{"dataset": "Sentinel-2 satellite tiles (TerraMesh)", "arch": "dit", "objective": "flow_matching", "logit_normal_time": false, "norm": "layernorm", "num_experts": 16, "nesterov": true, "epochs": 4.9}
Rows from block 5 of a small class-conditioned image flow-matching model, named by matrix and row number. Rows with one number within an expert belong to one neuron, the router's apart. Each number is 500 + 50 x the weight over its row's rms, rounded and kept within 0 to 999. All counts start at 0. Numbers have three digits each.
After each expert's rows are labels from the 100 images, of 14976 (inputs lightly noised), where the router gives the expert most weight on average: "top examples" is what is common among them; "patch colour" is the nearest of a few named colours to the mean colour under the peak. Only what is clearly more common there than usual is listed. The data: Sentinel-2 satellite tiles (TerraMesh). In brackets: how many of the 100, against the usual share in percent.
# router: router (model.blocks.5.mlp.router.weight, 16x192, trained with AdamW), inputs 0-95
# gate: expert gate (model.blocks.5.mlp.gate, 16x96x192), inputs 0-95
# up: expert up (model.blocks.5.mlp.up, 16x96x192), inputs 0-95
# down: expert down (model.blocks.5.mlp.down, 16x192x96, transposed), outputs 0-95

# expert 13
router.13:623585467521467481489500560518495478494457585494478551528421513442457503423385511446616512482415495450505611509554496553547498492517477518571501534474437461472487460523558552539508528385531556511520464499480484488561517441444572540559441494539421515548518479554482474621618501554447502463
gate.0:463555512559389473367515350455564510595524569465503505518496478610493496469484412503539404557539499496523631613457549543471464480500523527472504467437483485539456366522517487469661424530406476509527508520475478493533552527560499462526546453540469490497494509600530459491520596498562470496
up.0:511481503452622510570493539561440524431517413544468502503503537366545531529497568490494640466498508510450389443606443453529501505485523525538502520536478504489522568437498510522312509480556557505515473472514507522471489361473505464501471523465539510494483462385507472467448454540512530460
down.0:488545550427470484393510446458435496476576480505487468526479521501426489593491385516490542513424493541436570527409529445525544527476566518486502493507526491532417541517538420386501467637580520525495515449519450504378485627460463593448471526492451532432564571500484543539478508540502544481
gate.1:529515584438511506446540464453505354502402556490415472472439475542500522471429593509539597438565461501478475475528530512545560540518504470462419475582502521487513497529483515520478343500461495500483550482530560446509508521512527515608415546490542478515451460505582525499476480414431502473
up.1:462483506497470486473530512516490457537478574482557495495464466412535438430518547492534469532587532480576470443424533485447489500542539390497485481513461408484486555396383473491436387444481444495427514456512460520520450541460472527477455526470491505455419462520564592462429366424431486441
down.1:373535564562492496540530542452473523488412557454487620584507584486517506507525471488497477499597484447494454526537491478537438613455553494561559441540436480491478418493590474531530462531557496547506562534516478539557511465429535465509416468430472525526442510534452438498459573498478518436
gate.2:594365500508427544475513583487455391418494530401570433522560444526510562486521537484503501433454410464494523524421475509490512505551420565543561509488522489497471560482476536539505418601504496525556589462489500515496485535362592437581562481441485467490539454561593555522461524578443466379
up.2:517567530553545468405596536528527592536459493516544561425504510514413528492490456514526571458511493476500423590489472542446484490496573469451465510484405464429452426552541566421534596409537484517492473524566522539427494525472513609463456516497497468511638541426386525481473401484490504420
down.2:601420549472553583499575476467549529483583605438507530539485485587536501465484546476510515506456404462502509486523426464521493562484565524514538513575526474460539507502611481496558443486512433532560465529533516491490505496387526541480530573580562505489423448520392439524598525604523525563
gate.3:544323529509367507512515501501470494569548414438638443573451490495424547470439451512527615503510523517505372507494398504596474551494405522478402504529508463499500435467526455503449467582491506504527486500528460416542465449416569498432501508517443467523492485533419578484586541462552544459
up.3:495294502584424485499459507472508493578500430478580448512466479476446593483433361496566614475481538508524437498501449527533509543546497462485430519485630464519528457448520448463444492544497527516536454483539481384517492494474572406403458522518457482519536456538435567479567529368468543491
down.3:534365484405465539551651446577497460624502481432548501539540452446529520470462465488510479466463451511537464442483498461523538415480538497459521426516531404439472495589512451525390509507559485514539523603474628504549416480531375542422561508493538447548527612476484388498592516478518515499
gate.4:455473501419495473461534478470545531504536599462527497554484473561476505531499463496534559554600429512536543511429488581548575479433434555496519459489440527545572403503499362525479522468422520474534471454416518482549528424593375511524496502480496496492462559477506538588519543576467549587
up.4:426536495426457467470548434480478488537499586512533508535478467596562503497439418489524581544589493518490495530454487585586530471388385541515524488472467523522536483497523386533556521506469535503546467484440498514591581474595426530517492516490501500502523522507491517666540464544464541574
down.4:503458493472504557449608592562571532475409525524486485571501460520404492577530386445501422515503482552510568515514477456487488529483464535518497552438525452403469552520553504496604547358583499505498489522512525469482498469482362497542454433482544501507550524495552505511478545427486444487
top examples: clouds (50 vs 15.5); main land cover: clouds (46 vs 2.5)
patch colour: black (99 vs 17.6)

# expert 1
router.1:598504571508458487485576523477541476503473595551462508459418485477504483395444488487549514457397486543443563512568473565546484472463591448503399530511559421489502474538527529450437477479569577503557446504558513439517457421476487510493489541536404438463515447540526499560651570452484489442
gate.0:467502458444505453490607549468513477580522553485518532474448503534442474506514538496412627542436544492509532647472516495412496482554538476479514467511501506479528491504461558388448470635477503498450486543469587448604561576484547497447494519543496496463505527532513548542480527545386458391
up.0:548548560468483496484599498452421429683507537494520508553476498419510487463405448478461598544537457493542492454443525490519513506571485581488479518492484453497610534569433481449644503468542506467582498518509544517609523493518535648530557554516478481513451555451500475556599412554375498462
down.0:465468562594513512566457556514433495415502571465500467488529479596502501517510579484505451510524490527530498375479551620455512465510478488494497463444531410593591519514500500534449543499523505504532477510478514479499520452544530445468506479500505479538530400507487548530590615593301482463
gate.1:549500484540567454565485641441481522422502483544476495464482570549574438496478528534517589454531361550472615421502472502489441537446495518500465525556549547503363437516510460532502439473517542472533475512512539475463463478537489451413476480528453465556501486449501384458469532516396477486
up.1:556512560449503506550612488517514467467482502497491464532504507484505571479464485501571421583588573459464482506486508523495473505474514461496483444521510465503322380471518536529488497323554462456455489478529476478587475516652623467441489432512528495504580666503525552516473491385431532445
down.1:563596464437565504524453577489524504388433538527482518521502505464605507437498604487511591496558462478486479508547519476461424507480538488481514495556495462505526461478474547544337536481488424528521533489492445570521509457527542472544548492473518513536562329532501528509397512484535458468
gate.2:471413453500517500498491531475452552437613475423480546559500491505520508510477508509483418488552527432484458489524476537469459470477502494537486472490445499513462511432500470415475481490567542503434446519535588506506565564528523537462542467483527472511555443480525481494492490338450512628
up.2:567526542510535439504528504479546489627406507433514516463551495533423546516452473504539575538513534554524610537531536415464573522458571504518492537501522576535472515488496546568535504583540577534524505550553484489531480532467403426611418537505485489471581470512511470503594412611525483425
down.2:468482574497436507475429564523546510505585506546500536503538461505514508561518402549511494461450610507475549470476624562492405474548450459484515482511483530417438514490481530509504528446554485526513520455488426544491551583516572456409583459511512466425385402506498452500493528517464462545
gate.3:491518529485521496514540609488523434489501531564571500380493564544522501534480541531467574547447495419532450527458473563365433536564510532503523533470499504461519405563524487545487520504496516531507511568468597484431555563478522538566512522468489499506482507572416528466467593554545485492
up.3:458607558479555524624653624518481520580458552486478519416526518460466494521492549528479520504525532439461378483525500494424441538555528558536547536609488563540433527601499486538442447452492542524566505595486521484491577573525516486503489501484524523534480445461553494507472511448542484519
down.3:393590424524535541557537456490497472498409512450517500500476451528633479545524369440511411500525529497348538495567525577533454511642492477487465485521562395507511409480481570472476492455509455545480532359506541522501499482525457561542463501516524503418505515475475518494601477505553461501
gate.4:553516496479565520459487568530516533513474580498541468533534548403600536468620500479494486506565545509575473426514531594514406463546542430477503518570553449524485402502536441515517445442504501507445455469510420492585441524410475532615483495496511514501528616346488475500470515509525491579
up.4:529497414515564471472475612484494563479488598456553472531558507472513500460630475500512471484557421517493434462530545575520386489526520471505498502530515426530534491530532448439472454460466523482434468482493468507545457472450483520634472520511513530501511667402492479554436471532495497507
down.4:587591464441541564486572325449458549471519493519490502526518551477463490488490496510510533526446562479638518492430492456468506499489468479502438481466509407488398610538536479538445478525518576511496510525513571477501557400468650383469450498459503483510577614482416563491469558504540524505
top examples: main land cover: bare ground (27 vs 5.1)
patch colour: orange (37 vs 3.5)

# expert 12
router.12:587477515452437523511563457404584570414481417561462435498427455537499425394517529526530486499443558567477625516504423596564459407470525533466454427471588455520562513541437527493460477472504537463482441498589459410521454444480546469470510503519442438479526469505465491535550528471506492449
gate.0:581551504531563477446493483462555571515488463482500514496521578469374528518530446516641422544539507496474534434604466487440471564510466473470544527551448518546542472493525515606456471492462535520518464398465429497483552597534469484483440557528462508477591525567470519473519517480432468496
up.0:579505565492589509457572515496487518411549436500500523477526493496420503508491428494603365558462488518470557465546492463473483520505462549476493512496481552517600415477476482622408415522511487530486491439498462474472565633433576489472489621520508513463503548528450493501558557452441472489
down.0:515508579372522552578567476407496525522574583566472480578485542510438522506517535536510511540480446485487535541433468517597455484515565518476542461548494633532535606500552521474433442482513504509485527494490501505469545470633506509419478511488526549435423600512542550481496571441478546559
gate.1:539514543566547539660509504503582458422491532503529526528479528579547608531461446486624529453505641560476408526508436572595488486424495479540533495441466470461500567433529505510431462499575476523550490492513529488455478434490517491525539523471487494492323446497481550511486492605518468500
up.1:497463463560501521565507527553418478508428466493479505561481490496496477492450471449583546534552568499500531476539495482551477526555553483510534545509432449529583662529443500501462512563558429477436566457521563504433486458545528513510478587499502509462343441523420495563448531434672589527
down.1:475477479358492491568479571529473544501427574524488512539484583464485501460498450527489434444489524433475447515537513610568554558503496484599475488549500497437429398508466503479383559557531498466484459469478415562491526450500435502557501446538558500511469589513582425493553630434550550481
gate.2:575472529571555508427459505483445510526568490548460541563559525542616525507529476456516486466550511545468552489504493579455566491487428434526476567501407506516525457539497456550510562552490477522475453444546534533452516449470543488496525526515457506522681456425414516449505491618522437526
up.2:502483451579466512499565515434513514609511533591493525439561499587607551512556485508508518504474604493471489547597523529427596518560456471526496532550469540462431523507503492542616471534512496503548475461521480524497487460470517508523484561543466503520764490473457515450502523557392499450
down.2:450492472516526470502400511557524424600564556497527543465538536497585500485505500556502547484515483463544494488478401513537535478547472536547439513428502525404521559518481448548439412456472587587492525506552510503517580468403390457594615527547514555539389500525484506533493458471401467489
gate.3:570533484552477496521440430398438471509566531488449517492507444585519514484617519513463508548408482481480521526509502492458488483468537498473521484488533520422449567459529532429611558550572529525546491519485442479504548514452432511486517488532490522551410423556584435507432637466408478509
up.3:512440506445464521449580469566505579502529507552540492500478524437531511553432429453432518510450547523590407505418502531497529473434490583561522504461480461562643399563467536467518384494509425461390560478493442574416447436500575521544522535436510495461556443549557569547488485498561513574
down.3:447472584556463553516560498511520504482487563540499443498491507474642516447503496490486565483527520512450571554502490573490489508624407494438478370587489594433544521522493462458484469538469598600472471397458472498446547610471404424545493507472513543551416525476520514500482475473480538550
gate.4:545464518504517503455551490563463491509588511521477491479463552597442538479518571452513570481505468551360430566519480426534514493452473480461499481639512494517584408484527537479562417550377526506431489536529454448494509563439577436600495521502560486495564544392455537489495649504569526453
up.4:446515542434579475561316543503484491530546452489530501519552525407524526501634515506586606468479531517501539471514548541538526546524495473495467549388512490573468483509513474545515486390481507464512442484544579452508502467623484543438556520493492471534437615466441395465431410428538551483
down.4:607519420442431499385617557479480522332497482458536492464480477395554505417528534499494458485506591519530546497552528497514531491420482508500540523462464595490426519429476585525503480470488553402475511542509501507544419525573346422526511480512458492474466495468536530504478503465513505541
top examples: main land cover: rangeland (67 vs 20.4)
patch colour: red (25 vs 0.3)

# expert 0
router.0:571404488464433493530544502424531594504441480573511449521459451538539459427455488507467454476460557558375610545502414583520472418478573531496489497446618466514543542500454541485483484501501573495563451484567532429527485436451572439547506492501390439492562580513381515494522563471490535468
gate.0:526531493465480482545543549491499420559519489476401511481472535501659456473544484515511432473426397543514546570427489537497591521451484503512482508498500468456533466587587391406504465555513467536456478418462500461434535539405531474420563475489506489499493457536565493470525493450306569445
up.0:429551580515406513512547504508452581518527515502447575523456559537562471491365518537393497597494513522531535508540525561528537455483502494539500466421525442493438483536423487480478497459548480494538575455493518535480463378400455539503488513508487488524524529376535403466422479459547574440
down.0:474480545559530511427446414506480450429486457494498496485518468501411490505519457509501363496401553497475615530453575570472590502542410542466487439491457465513587575447494395454376379477502491486486508478523415470505492471612521496518525495424495522511547483531520549539512522542428504531
gate.1:530614520394456489535411502532565473485526505431499516539474551517535514501454496512615562505463494477579496601474499506500576522528491512504478493502444452526445608574539473433453491575474533496485491516500468486442490444462412596396486481496503482527389478453538564494533453596430453539
up.1:463380433477570495593396463502477420522580535606493483459521434475425491454509540498508432572547570423474390453442467493606601512529553468479474485557509558505460340447480602534578452526442531503539504426510515469531486404477495494443477476530476455487502502581599443481448510423383524557
down.1:484496439501498505662520533535373561483494526403508511479578443491516493550474399499496524455620593554409476477476501538553454526635547531548500488420500560493497671554538522426459518506525563565503492433493471487494576513602381479567432503534482458523447417509439496487484405508505564520
gate.2:519417548545436476547459576512487563485457391522522509495486536506557534509518582507426521524634559493495541533481519565432567527529499488509501546508466462535501542511464552528577508634505453484491499558509407478485452392528440578556504445521492494500478409470500519524503491584434474537
up.2:486460539566558506463535372508498465508480540540477472455537454488504499508439431482568566542364491542441579488484476514493457517510504496491507495449548455476456515557571563542482515372502489527477515460500631500492521616403499361412449578505503529501509564521516450523475405448582544476
down.2:518538478577483474489419502628564558375462509376502477475488431412481498459497419476494441514581549523453432533516484542503560525455566530507523527463485363486561485507564535473542382557508497513506478413509636503505469586449666397515514524530483497500469443500484449542516526523392542483
gate.3:482551421495571506481455559506571561615516538512588553478526446421548535461498549457506455490359456539490575475443518506445480491541569495543502512508463524556495418536459594553514504534375460473519491501530481538448532406441500523403440519524460528512514552493521523486431549513455464581
up.3:405531413443590478541466552490548558630484496604535480506569530454505548471454573469585514510472481495433471465545509526496489478520526497513469516449417451579454452530497540523492462495309492500502512482474442528468536504433564599489467471504454492463496471610511427460527529520532484603
down.3:665447487510487468605514457394475493441420525497496561465505497470498506535538520485485438517496476490506451510558463472595458536471472505453456473621500452373501535418534509473468499452533428449501512497486376425469528438565500459399510419467464523497573502451478510506468435476515463545
gate.4:518494559481425470607465660506492496560660500431474524575496506465491525516445552476524585470515514509387521436630508423529505483469512521525515495467522492524577597512476502416548481482510513451501470456528470437427498433427521466570454493534500525525557519503435407491478533524491416458
up.4:585494501449388540517542411452596479595591481446527473545519508498408496565538459505520538441489480548473630586535530384478499484529566529488504487478579563478561552487508389430570515488480459509515532531489497546526422414525471498410550539463490498469432524488539462510498490494516473477
down.4:495590473541557544529490531427539438565543496532473517566479487346586490468505553502491420490498574475406592478395501533474425528478473491522475449622471457515508549513533474510556479445490597463517541441520465432503516473612558463483495478505433482502445455451556586487540487452554460524
top examples: water (97 vs 40.5); main land cover: water (92 vs 11.2)
patch colour: green (35 vs 1.2)

# expert 5
router.5:476438573446467485511618534420522575501548532544535434465457462508475467432430450491454524476450514580432567514487424539562454437498558519502500533511615454483579544507489540533440492501556542517509405510582486396547525442512518416513522523499399445462470532542495561519575549497570541525
gate.0:535591568488457487498486572496388527534407529466446514466498491547445509507491492507427483398545400442446350474585564524429497464474495503504553461472468558492591485583554543546474459432447607480477548619474508508522483611502529572439498500496509524506496575506548453549524480621473539454
up.0:529692525502623500572457466520545537523451405503493481465514498486497538480565546497396595482531531461410546452498462528468452460487578458473524535572511474437496539472481457542500560448569571514423518531522454486468534492538518518428470456499526516525539562573463482554463463442587529573
down.0:438358528374452536462435584443555535440546453524532479490497496486556498535511525546515605513486466520433618513579467433508563433526605538443534441462532547430592444505511484645529512394493547516496498490497474520472471647515556488502551493554550478532534447465525531499546521490453380529
gate.1:517561388539525499488558525486434548497504487570524470425499583511588491459486449481471365552435529525477502543476471450498489444477516527504452499500457491479532634465538547549441723486501489511509428504521512501467571607570449502513531463476532461548547544535526478455561518568473532384
up.1:441550401574569477456613568532531521571573529475506507507470468466526447470475346457424407464394544480480434491497497459533533459485520475504514516430464425479452497485541553538451540458460493499533471456507466563467536555537532495417520445468563504497462610486596504497507479432575522390
down.1:498393467463493472513613470363505426461564505388521543519505492534551496420493456481504610470397492520528588482556532481479509491517530460495513485474519457528503519503492544560494756526501511476532508503490513493508518428504471401462546458566522458519480499505475446501529514407465516478
gate.2:480555576525492509520394532483531571497545481539367525468543486357568549472602395513545418417532494504493465517485454582397555505536541479497461491513493569500515520406483423516561579599494413535413408501504421533493447462539559389448499522508491469510530619412519534416420563514431448566
up.2:489512487505625524429562361498522496382494437500575502454469499449506474524378540484632533567493459478587553500458497465552462484490472525527539492543494471480449452522489501551473592426531543481611535528493486484442475403500451472574523502489492532474520423618535473504510531490551489480
down.2:452472555591557562496580604449448466540480426488568524493534454517480513545494594516490482496523530529528478489553471435491539499519464512467414509480447530501579574513585458496563519470518397535491525437502479437511478409575445640626479554454455531498431343451447532545499535555528541435
gate.3:491545500419487517481531445468530460484528469554447484447488524509524479514461469530520407465442580449443526601528530594477507516473426549464492458545499518542654571458474493517528483585503472503510545501452412487428435591548502530385485475509511495498724502435469440490497464525485420589
up.3:521527511506466501522518503467536470410639414520421500404485523473510483520511441519555393453452443477375507555429479487411507520451480493505474504586460530525470477488488449533509499634500497510523518502570475455526529569517551470472425542534524497471726438436421513413468548545499437516
down.3:477442488431534406533488438586521531456475404493498494524500500458588511517501476551505493504614469555517322540539440473473507513482450529505549429503445502443495510432472451570417591543551468512525470530429510448493555648582545585420542435484440484418399490504492496505530514526485532550
gate.4:477439643480533486447460482478526514502524564467513502454497509525494475526496607529569481434485489522444508559597515418524563531521488544497485478462513499548537451511485525480479352555520461527497490490504584518495427387543504525421561459509508434526577459551553457503423544537485433504
up.4:503508509463505497415497457433460492535460604488490508541491472434464531483660566538569447478581523523416505463447545411551573513513502487486494511486485527567574543504484447484492257507441522505519505499452607497567420546482494620605510437485474444480625553509524471462475573584548496463
down.4:583470595572497513524632539529494466513572434563513514560511497558417506467485469565495568518481600535532442468490455498446526518446583512511467523539551511496497468413486523438454635476459513537495471536499562525496550489559473565394535511496512493527536575470557503488507453416324465562
top examples: flooded vegetation (39 vs 10.2)
patch colour: brown (63 vs 37.2)

# expert 2
router.2:505512414479528473569428457427500578536536566522506460501501518580440531415608507526456388586485504561442519556537438564555530470496494569556526470387520528566554531512497582540482523443450525498438439524533408453542488527519528465546464440494403473568539476546482500400454560442450539455
gate.0:475485496521571560420549525508458453526485507525485526473514443497496477521504473499457507520533434546390413532626548515531644445487504497521535501477545547481434505509461551691566549513467492513497519439511493540451494517596437483565479561481539528494521437418628452491508566518504516503
up.0:405558497503516488399451394493421474549464475463522464589561460448543494457570463492517534530499325587574427569691547517542513572527534511475463542485461422474575432512471496625569533475441483492513491497528484562444496464546547502541465511532505470558508514498498468445452517486514511449
down.0:528473525561472522460538534514558423469523493590480514518500528565474513549476579465504403517540415522467493487477554496527519476517491515520508550571419665473464545477502457379499563455471598461452494596530437532405476560666510527516471454513496481479480482471530464519395423536527490520
gate.1:481490503506466534494396504453481506490670493424489485447521482429565519518494467474467575506368407470502491607413525460484487530504521540523522556405543472532579457488533452495591317481413476479493432423495537539488458506437488513346582488485446492483460421542441519518449409577477572530
up.1:566461532597500503422397473521504536468599350438478510476525531573445485494490408502426532482649444486612534496470515436504473514450469511497516518459578456474461465482483519490480417682490497504589486513477506507488467406331489455561510454521505496508473605578490515509488424605633457509
down.1:537483504448487476522483524569486443587487650448531478488472477581607514464505403530496465519672460502443472524539510486539488502511493528507530494504538480453372549514504423470359448327511513433483498504535617495520531478478391574621423518474535519432475460476526477500593417504424496499
gate.2:495451431537567543509381598485543540533505519560535470460452455457512534489525432512452382446537496463473502458457580617510406530537462548512486466541507430447441492580504439422450483527341486540531484442427437533507522496516457521490509514480507463419518468445639384497537543458561501509
up.2:564535561416483507425501490475444454477545454530526458492545505522456459514502488502552639604484476500469491536526430413524596532395512500451513545526415572529476477445477540577467492474522535510476477467469558531512465504363631485541568450508538481574542564536461557529513355496470500591
down.2:447397513492475468462504409578437522585424432517475456545513499589545504456516574493498447510484473507508467384552544516460492497529508447487502452591501452517470516567478513521504484514536581511518502544438355500617444620573456442541408478471502494451475490428540495515492406561506469472
gate.3:481405492475518451544469523506471416471447448543491498452542472592362503520409479509520598535517576540515414494518489588533542508521455459475482506459437534521392488573529449526589582354503516503504523531489514517499454467450518523512520481507510495525466545556528573514580446559541505481
up.3:418464536457558482549415470513469397539460486500460485464547482563337508512476415473505601474479608550625450469542519586593559468463444493478491508522433506552427429562501461479562511452511509520553549498521557522457504527504484446563545479495536519524542513520515551513508470470567499404
down.3:464664490537542492436451519504491503408467518521477535465500481561593510459510438518499313518529526513465456491457468430522449484496505458467475519514513520568507433449574494417460397496462476449483497492452496504462419408477541572533651506518547473578506594466537489498520424505544495470
gate.4:457493603476619459502478456494546574462536493468505489583536550477415504499676367478482477531632464494535501530490460536527513512532507553507493550502518431498372532508560460510436420477517510504491446573510582509438606460467569534505533534526509503529480515518559472361514560518439483477
up.4:468471530495571471550414443463565562472547428463475481583508483497495471507728436493497477490580455487523476492447463517550581519519487592531482565496518472501343460545551447464507434491538515467510461544505495520392557442439579513495500517488472480547539482505454517348527492479424523484
down.4:475567505464464491588554487468454494528493566504485557499445551593531507503494457462527534496524487493556585543568487451479548518420566504511479407417460368553404454464562453475463407378373521546523515478548426421491470548552452535472560534489579490497441505545350507496481567454579508532
top examples: snow or ice (95 vs 20.6); main land cover: snow or ice (88 vs 14.6)
patch colour: white (70 vs 4.1); pink (25 vs 9.3)

# expert 10
router.10:524499541505501466456534541433522538493507470536516457480459465503512453446486522517515493458414518576436639532483481605561467460502506468518479458483530480518513456547471536493459471434516582479505411492569529411503457430462488448469535454494383434455566491514401499437554539457527534412
gate.0:537481509560437507490560501516483376438419599442491501483498526560439547530508559525420495519497398441490430537572495523523474540567401475516496502528532507490391533591533408439477517473477500512518468499502588486441533460651495492543555564495497489479545578537500512471442496540468502444
up.0:478480438579552539451523451450473514585498478587503494531445483408330484521460486483508332553391438454665448563630482529595516482480551479479514484457560498454464440467546491489514555447530484528432499496498563463509532408536393504506493533504521489476496433423492528508519484540499525470
down.0:485488512476486496532378620528499445568414430549469523530509534552457495413543439452505586471431522547597590566472482490537489513496435476524499489461460418544453544570589452429563478424489569509505494479459413502547460560584560491481578440482520503514531594542562500512617518531395487492
gate.1:399558574524478479496464538466505610494535426558425508419447546523549523488419440509468639459666453479545608581540460475486522496431529512488479465563499504487561545475445485475481519508497516505456482507459564464501500530528556459524451470525450465493425537465522520552512500581507451471
up.1:439517514480515542493499382583486459452427550478503470456442373509486499569500627490595424488549523491515546510493553557504443503479483491536542482508477502553522509545492509457537494486547485479530534565503577530493433371606500490387503476472449538483425321579476479440491567491495427515
down.1:591433508399516455621566525555497488480528439516510467568492436518491483522491520507500559505530485515492508481539400492513487519516464495510455466478471581551380537497543487478472570432556485497492521529471543457420466465535405584489510403422517490467427487525556518500555546566589501560
gate.2:570541543586459482522505520546506495486415553545432474517517555450494484466417595519535439531468521573539510423550472454372468488551484521463417479433475629543544468419572425447585590494494546544500509554541441505569599584572488465457517572521534509523477566538499387462527432602383484504
up.2:417547474536530502484485526465426482518588504573519515503516552612572487499498465512503521568393440478455407492493422579470522524434484516500468569551440484482515485494571523505554426529399543523569472498495455530438500473467483530404568481480487512456621466524536449430510566420659540504
down.2:633555495551570508583502449506522498468459447425458499532460502569605485493502509492500474472550530486454446526353471518593476482394514472535456518601560336461488480477554494500502593426493589474493524445484467507482520455434514362628563587467477478480468398521411501473447467379437383522
gate.3:630513357483565415459552525517492452516470462599535523457493557505511450485465374567501511440552448480475505520550531519534552489503455555510488495528476553516473539533605564497434399465444527563531433568484484454480584551459496521491521446482533497484453444510534479438569529513549569465
up.3:599480533481565461479447494500498529540474441497508503475424514499549473495476483556418519555461463462506482497548511588513499489549497513474523466421574553452509487532522573476445321458498493509523442538468553460433514574502497505515519464488538491477448554535520530425460425586553589466
down.3:469522531521490439495497544422480490500487481517481505461502539517515501451502460517496459488503478501509454505459562545498476465481579522440475557447443424625466524505500481458636539500537401481485515460470506557520523458362449507449412460508579451409389551544563513534539453527495480534
gate.4:525489535477481494505537593500544538544495469504472527462493516458496519491503470515659435528534499442503520467542470507420500510501468523506474516530483565538471356524518536560563549365477495483516490441506526478590479488468561486443484528501511485519468699539577476527480453419339480540
up.4:499484522505411466533445664498545500528485482553452495528471554449447487479544461512577427551465518453459503433521465493470460547512468508499459522527470537514414394563497573529518535386537471484475466488529521487560452542463490486389469521516492472535476637501528551509455419433348484512
down.4:465476445389471476464387411503521501469493365498474501510455542468574499545487415533496595510413505474449460496575515504500485482545546497501521534492526526496595577467467525562477574705469526486498492547507434493449430505386507480516551495491490522486424635473485509499490526557635526471
top examples: water (91 vs 40.5); main land cover: water (87 vs 11.2)
patch colour: cyan (26 vs 0.2)

# expert 8
router.8:561498598505464496544579501418545536373552451545506450465393432501515412428434517513503472472419511575415576499500429571540424423492493496479446471513593451493550441552535499489432477484565569509542439503565423424515415494459467498445506526517410402538485464462393491548585489432455515457
gate.0:518551478498490498538548550516495477466478408494535498507484561501532525478581571505403575548576464548540548501513483538406431487473470525529491483547499513511469500507575478542567535533411541502502483592516442523448507420508581635394438495481512488475497587591560405433504565486504511437
up.0:494495506554427523524530551555444491443502491467548516429469570434670495505497458440519578548509485485534448492423479535430541474469479494528520481545412473524430589491450529476405449496516497517408524524521458481454465524504415564433491514489540533462447569578450520498517480453398553454
down.0:366389433535458564641435498402459568438453503487509506462477437505474503508475466483506561504537506466496544444475521546519525465445571501489484561495467414540474488513452563587481438612440515481506501440526580478533462572546497506453509544489472488507493543487456505508475612512599464523
gate.1:433497471538455509559444485483533463381576424481592542554508552522486494512500468534595451504511490512563536474443547524387519493527479515519546508606517444484614346539470567422500536518418455512455534470433513567437507539464459546458520514471488500469531497584482539487532469487487539565
up.1:564454503539564467345535502534441543488511523496513529439488450477527493473380564507519504452435592443474506595521456478502535484544476488504496493473491470460386679501558460506553494429485529475466514535525426483565395495456542489525459509504517490515443553489537566517434589508416490421
down.1:434632470389530487449620410551507463468496434514473491460486616502500512501507522490492391503401487468424534526487527492474521541401465524499535492654505524509449483415474402517438497710537403539467484477508539531421471538439524545575476544559503520487504552454510474502451540451558515527
gate.2:526458548447459492586468462494459527431489574470447516458516480444567470453426487500537542433412581499539538563570495506465482440503527481521484439617486526498494526490368530539494741448481424461478465527517549508464526470439636411462475454496516500521507494441381525566483567385501467524
up.2:456449442483447479555539565492436549473571459454488516539524518444496424514463435518635478553372505552598526521476542490492442482544489485473494444530522512438502401485495485440568658489495451477510443525490421507526534595465436539462455446518489492549405537597416409492513550481465458453
down.2:408544451517549484519420558445487471448479387513494487520506513507527496426510506497504475498420520513380439500527470476484522434503493544445486560471523478638496468475517484553543632480514500428474517485457502464487450457472506509570370509484476486438690383526512502518569475495533498469
gate.3:570514444492505454506498515487517550506501519547590440520558530495481403495452588504471481509638587438524442451539506495549504528499489507482532502465501447535404604422614495400481423457400447509563476540467449569477496555447430585552524486451514485503523570436517552409596552402444532482
up.3:444493434586518496571540538483535562550461462395466494525582547503495583486544481407514582494565518561466527512465507426494565493605524441513471530449556432477525477441579427483454386483505503505543465439527465512542494471540524401525458522493492491547395677384497540464490574454459553529
down.3:449511540578465479496501452551450427562538580451518529451470499525419494551500505520497515527468549528574595448471516446523522503580527505546442520522505571560443488435445490542531432570505496558499480497509558457559401452453510648465429464492471481458430575522518524501492431372664468491
gate.4:557551490480559486479557516486504416441486447509573523494515513548561473522478565475376545513536514426488522479559516477391487534521492470500524537607529501566405501451553390403487493443516499468486490465505455495517483482548553580586505499536461497495436552449464474574468460437463503477
up.4:503484608455537516545462475513602540477512488539481499551495521553581452541518515443427521532588450419495422479582555501447565509445543460474515509478510422508384431451505407504512544553442468473469452474519452515515483469540575622493531594516493524503406559514445495558484491441439530419
down.4:541496494516505546471446537401485469438527414458473496510508584481490493574506543519481437521556593478524550543463452461486498474572512435539495557530494506430598643606457572602429571466554582525503509517468479496510559384554608423541442501593488453535558554555550463493475470498545503475
top examples: water (85 vs 40.5); main land cover: water (83 vs 11.2)
patch colour: grey (56 vs 26.5)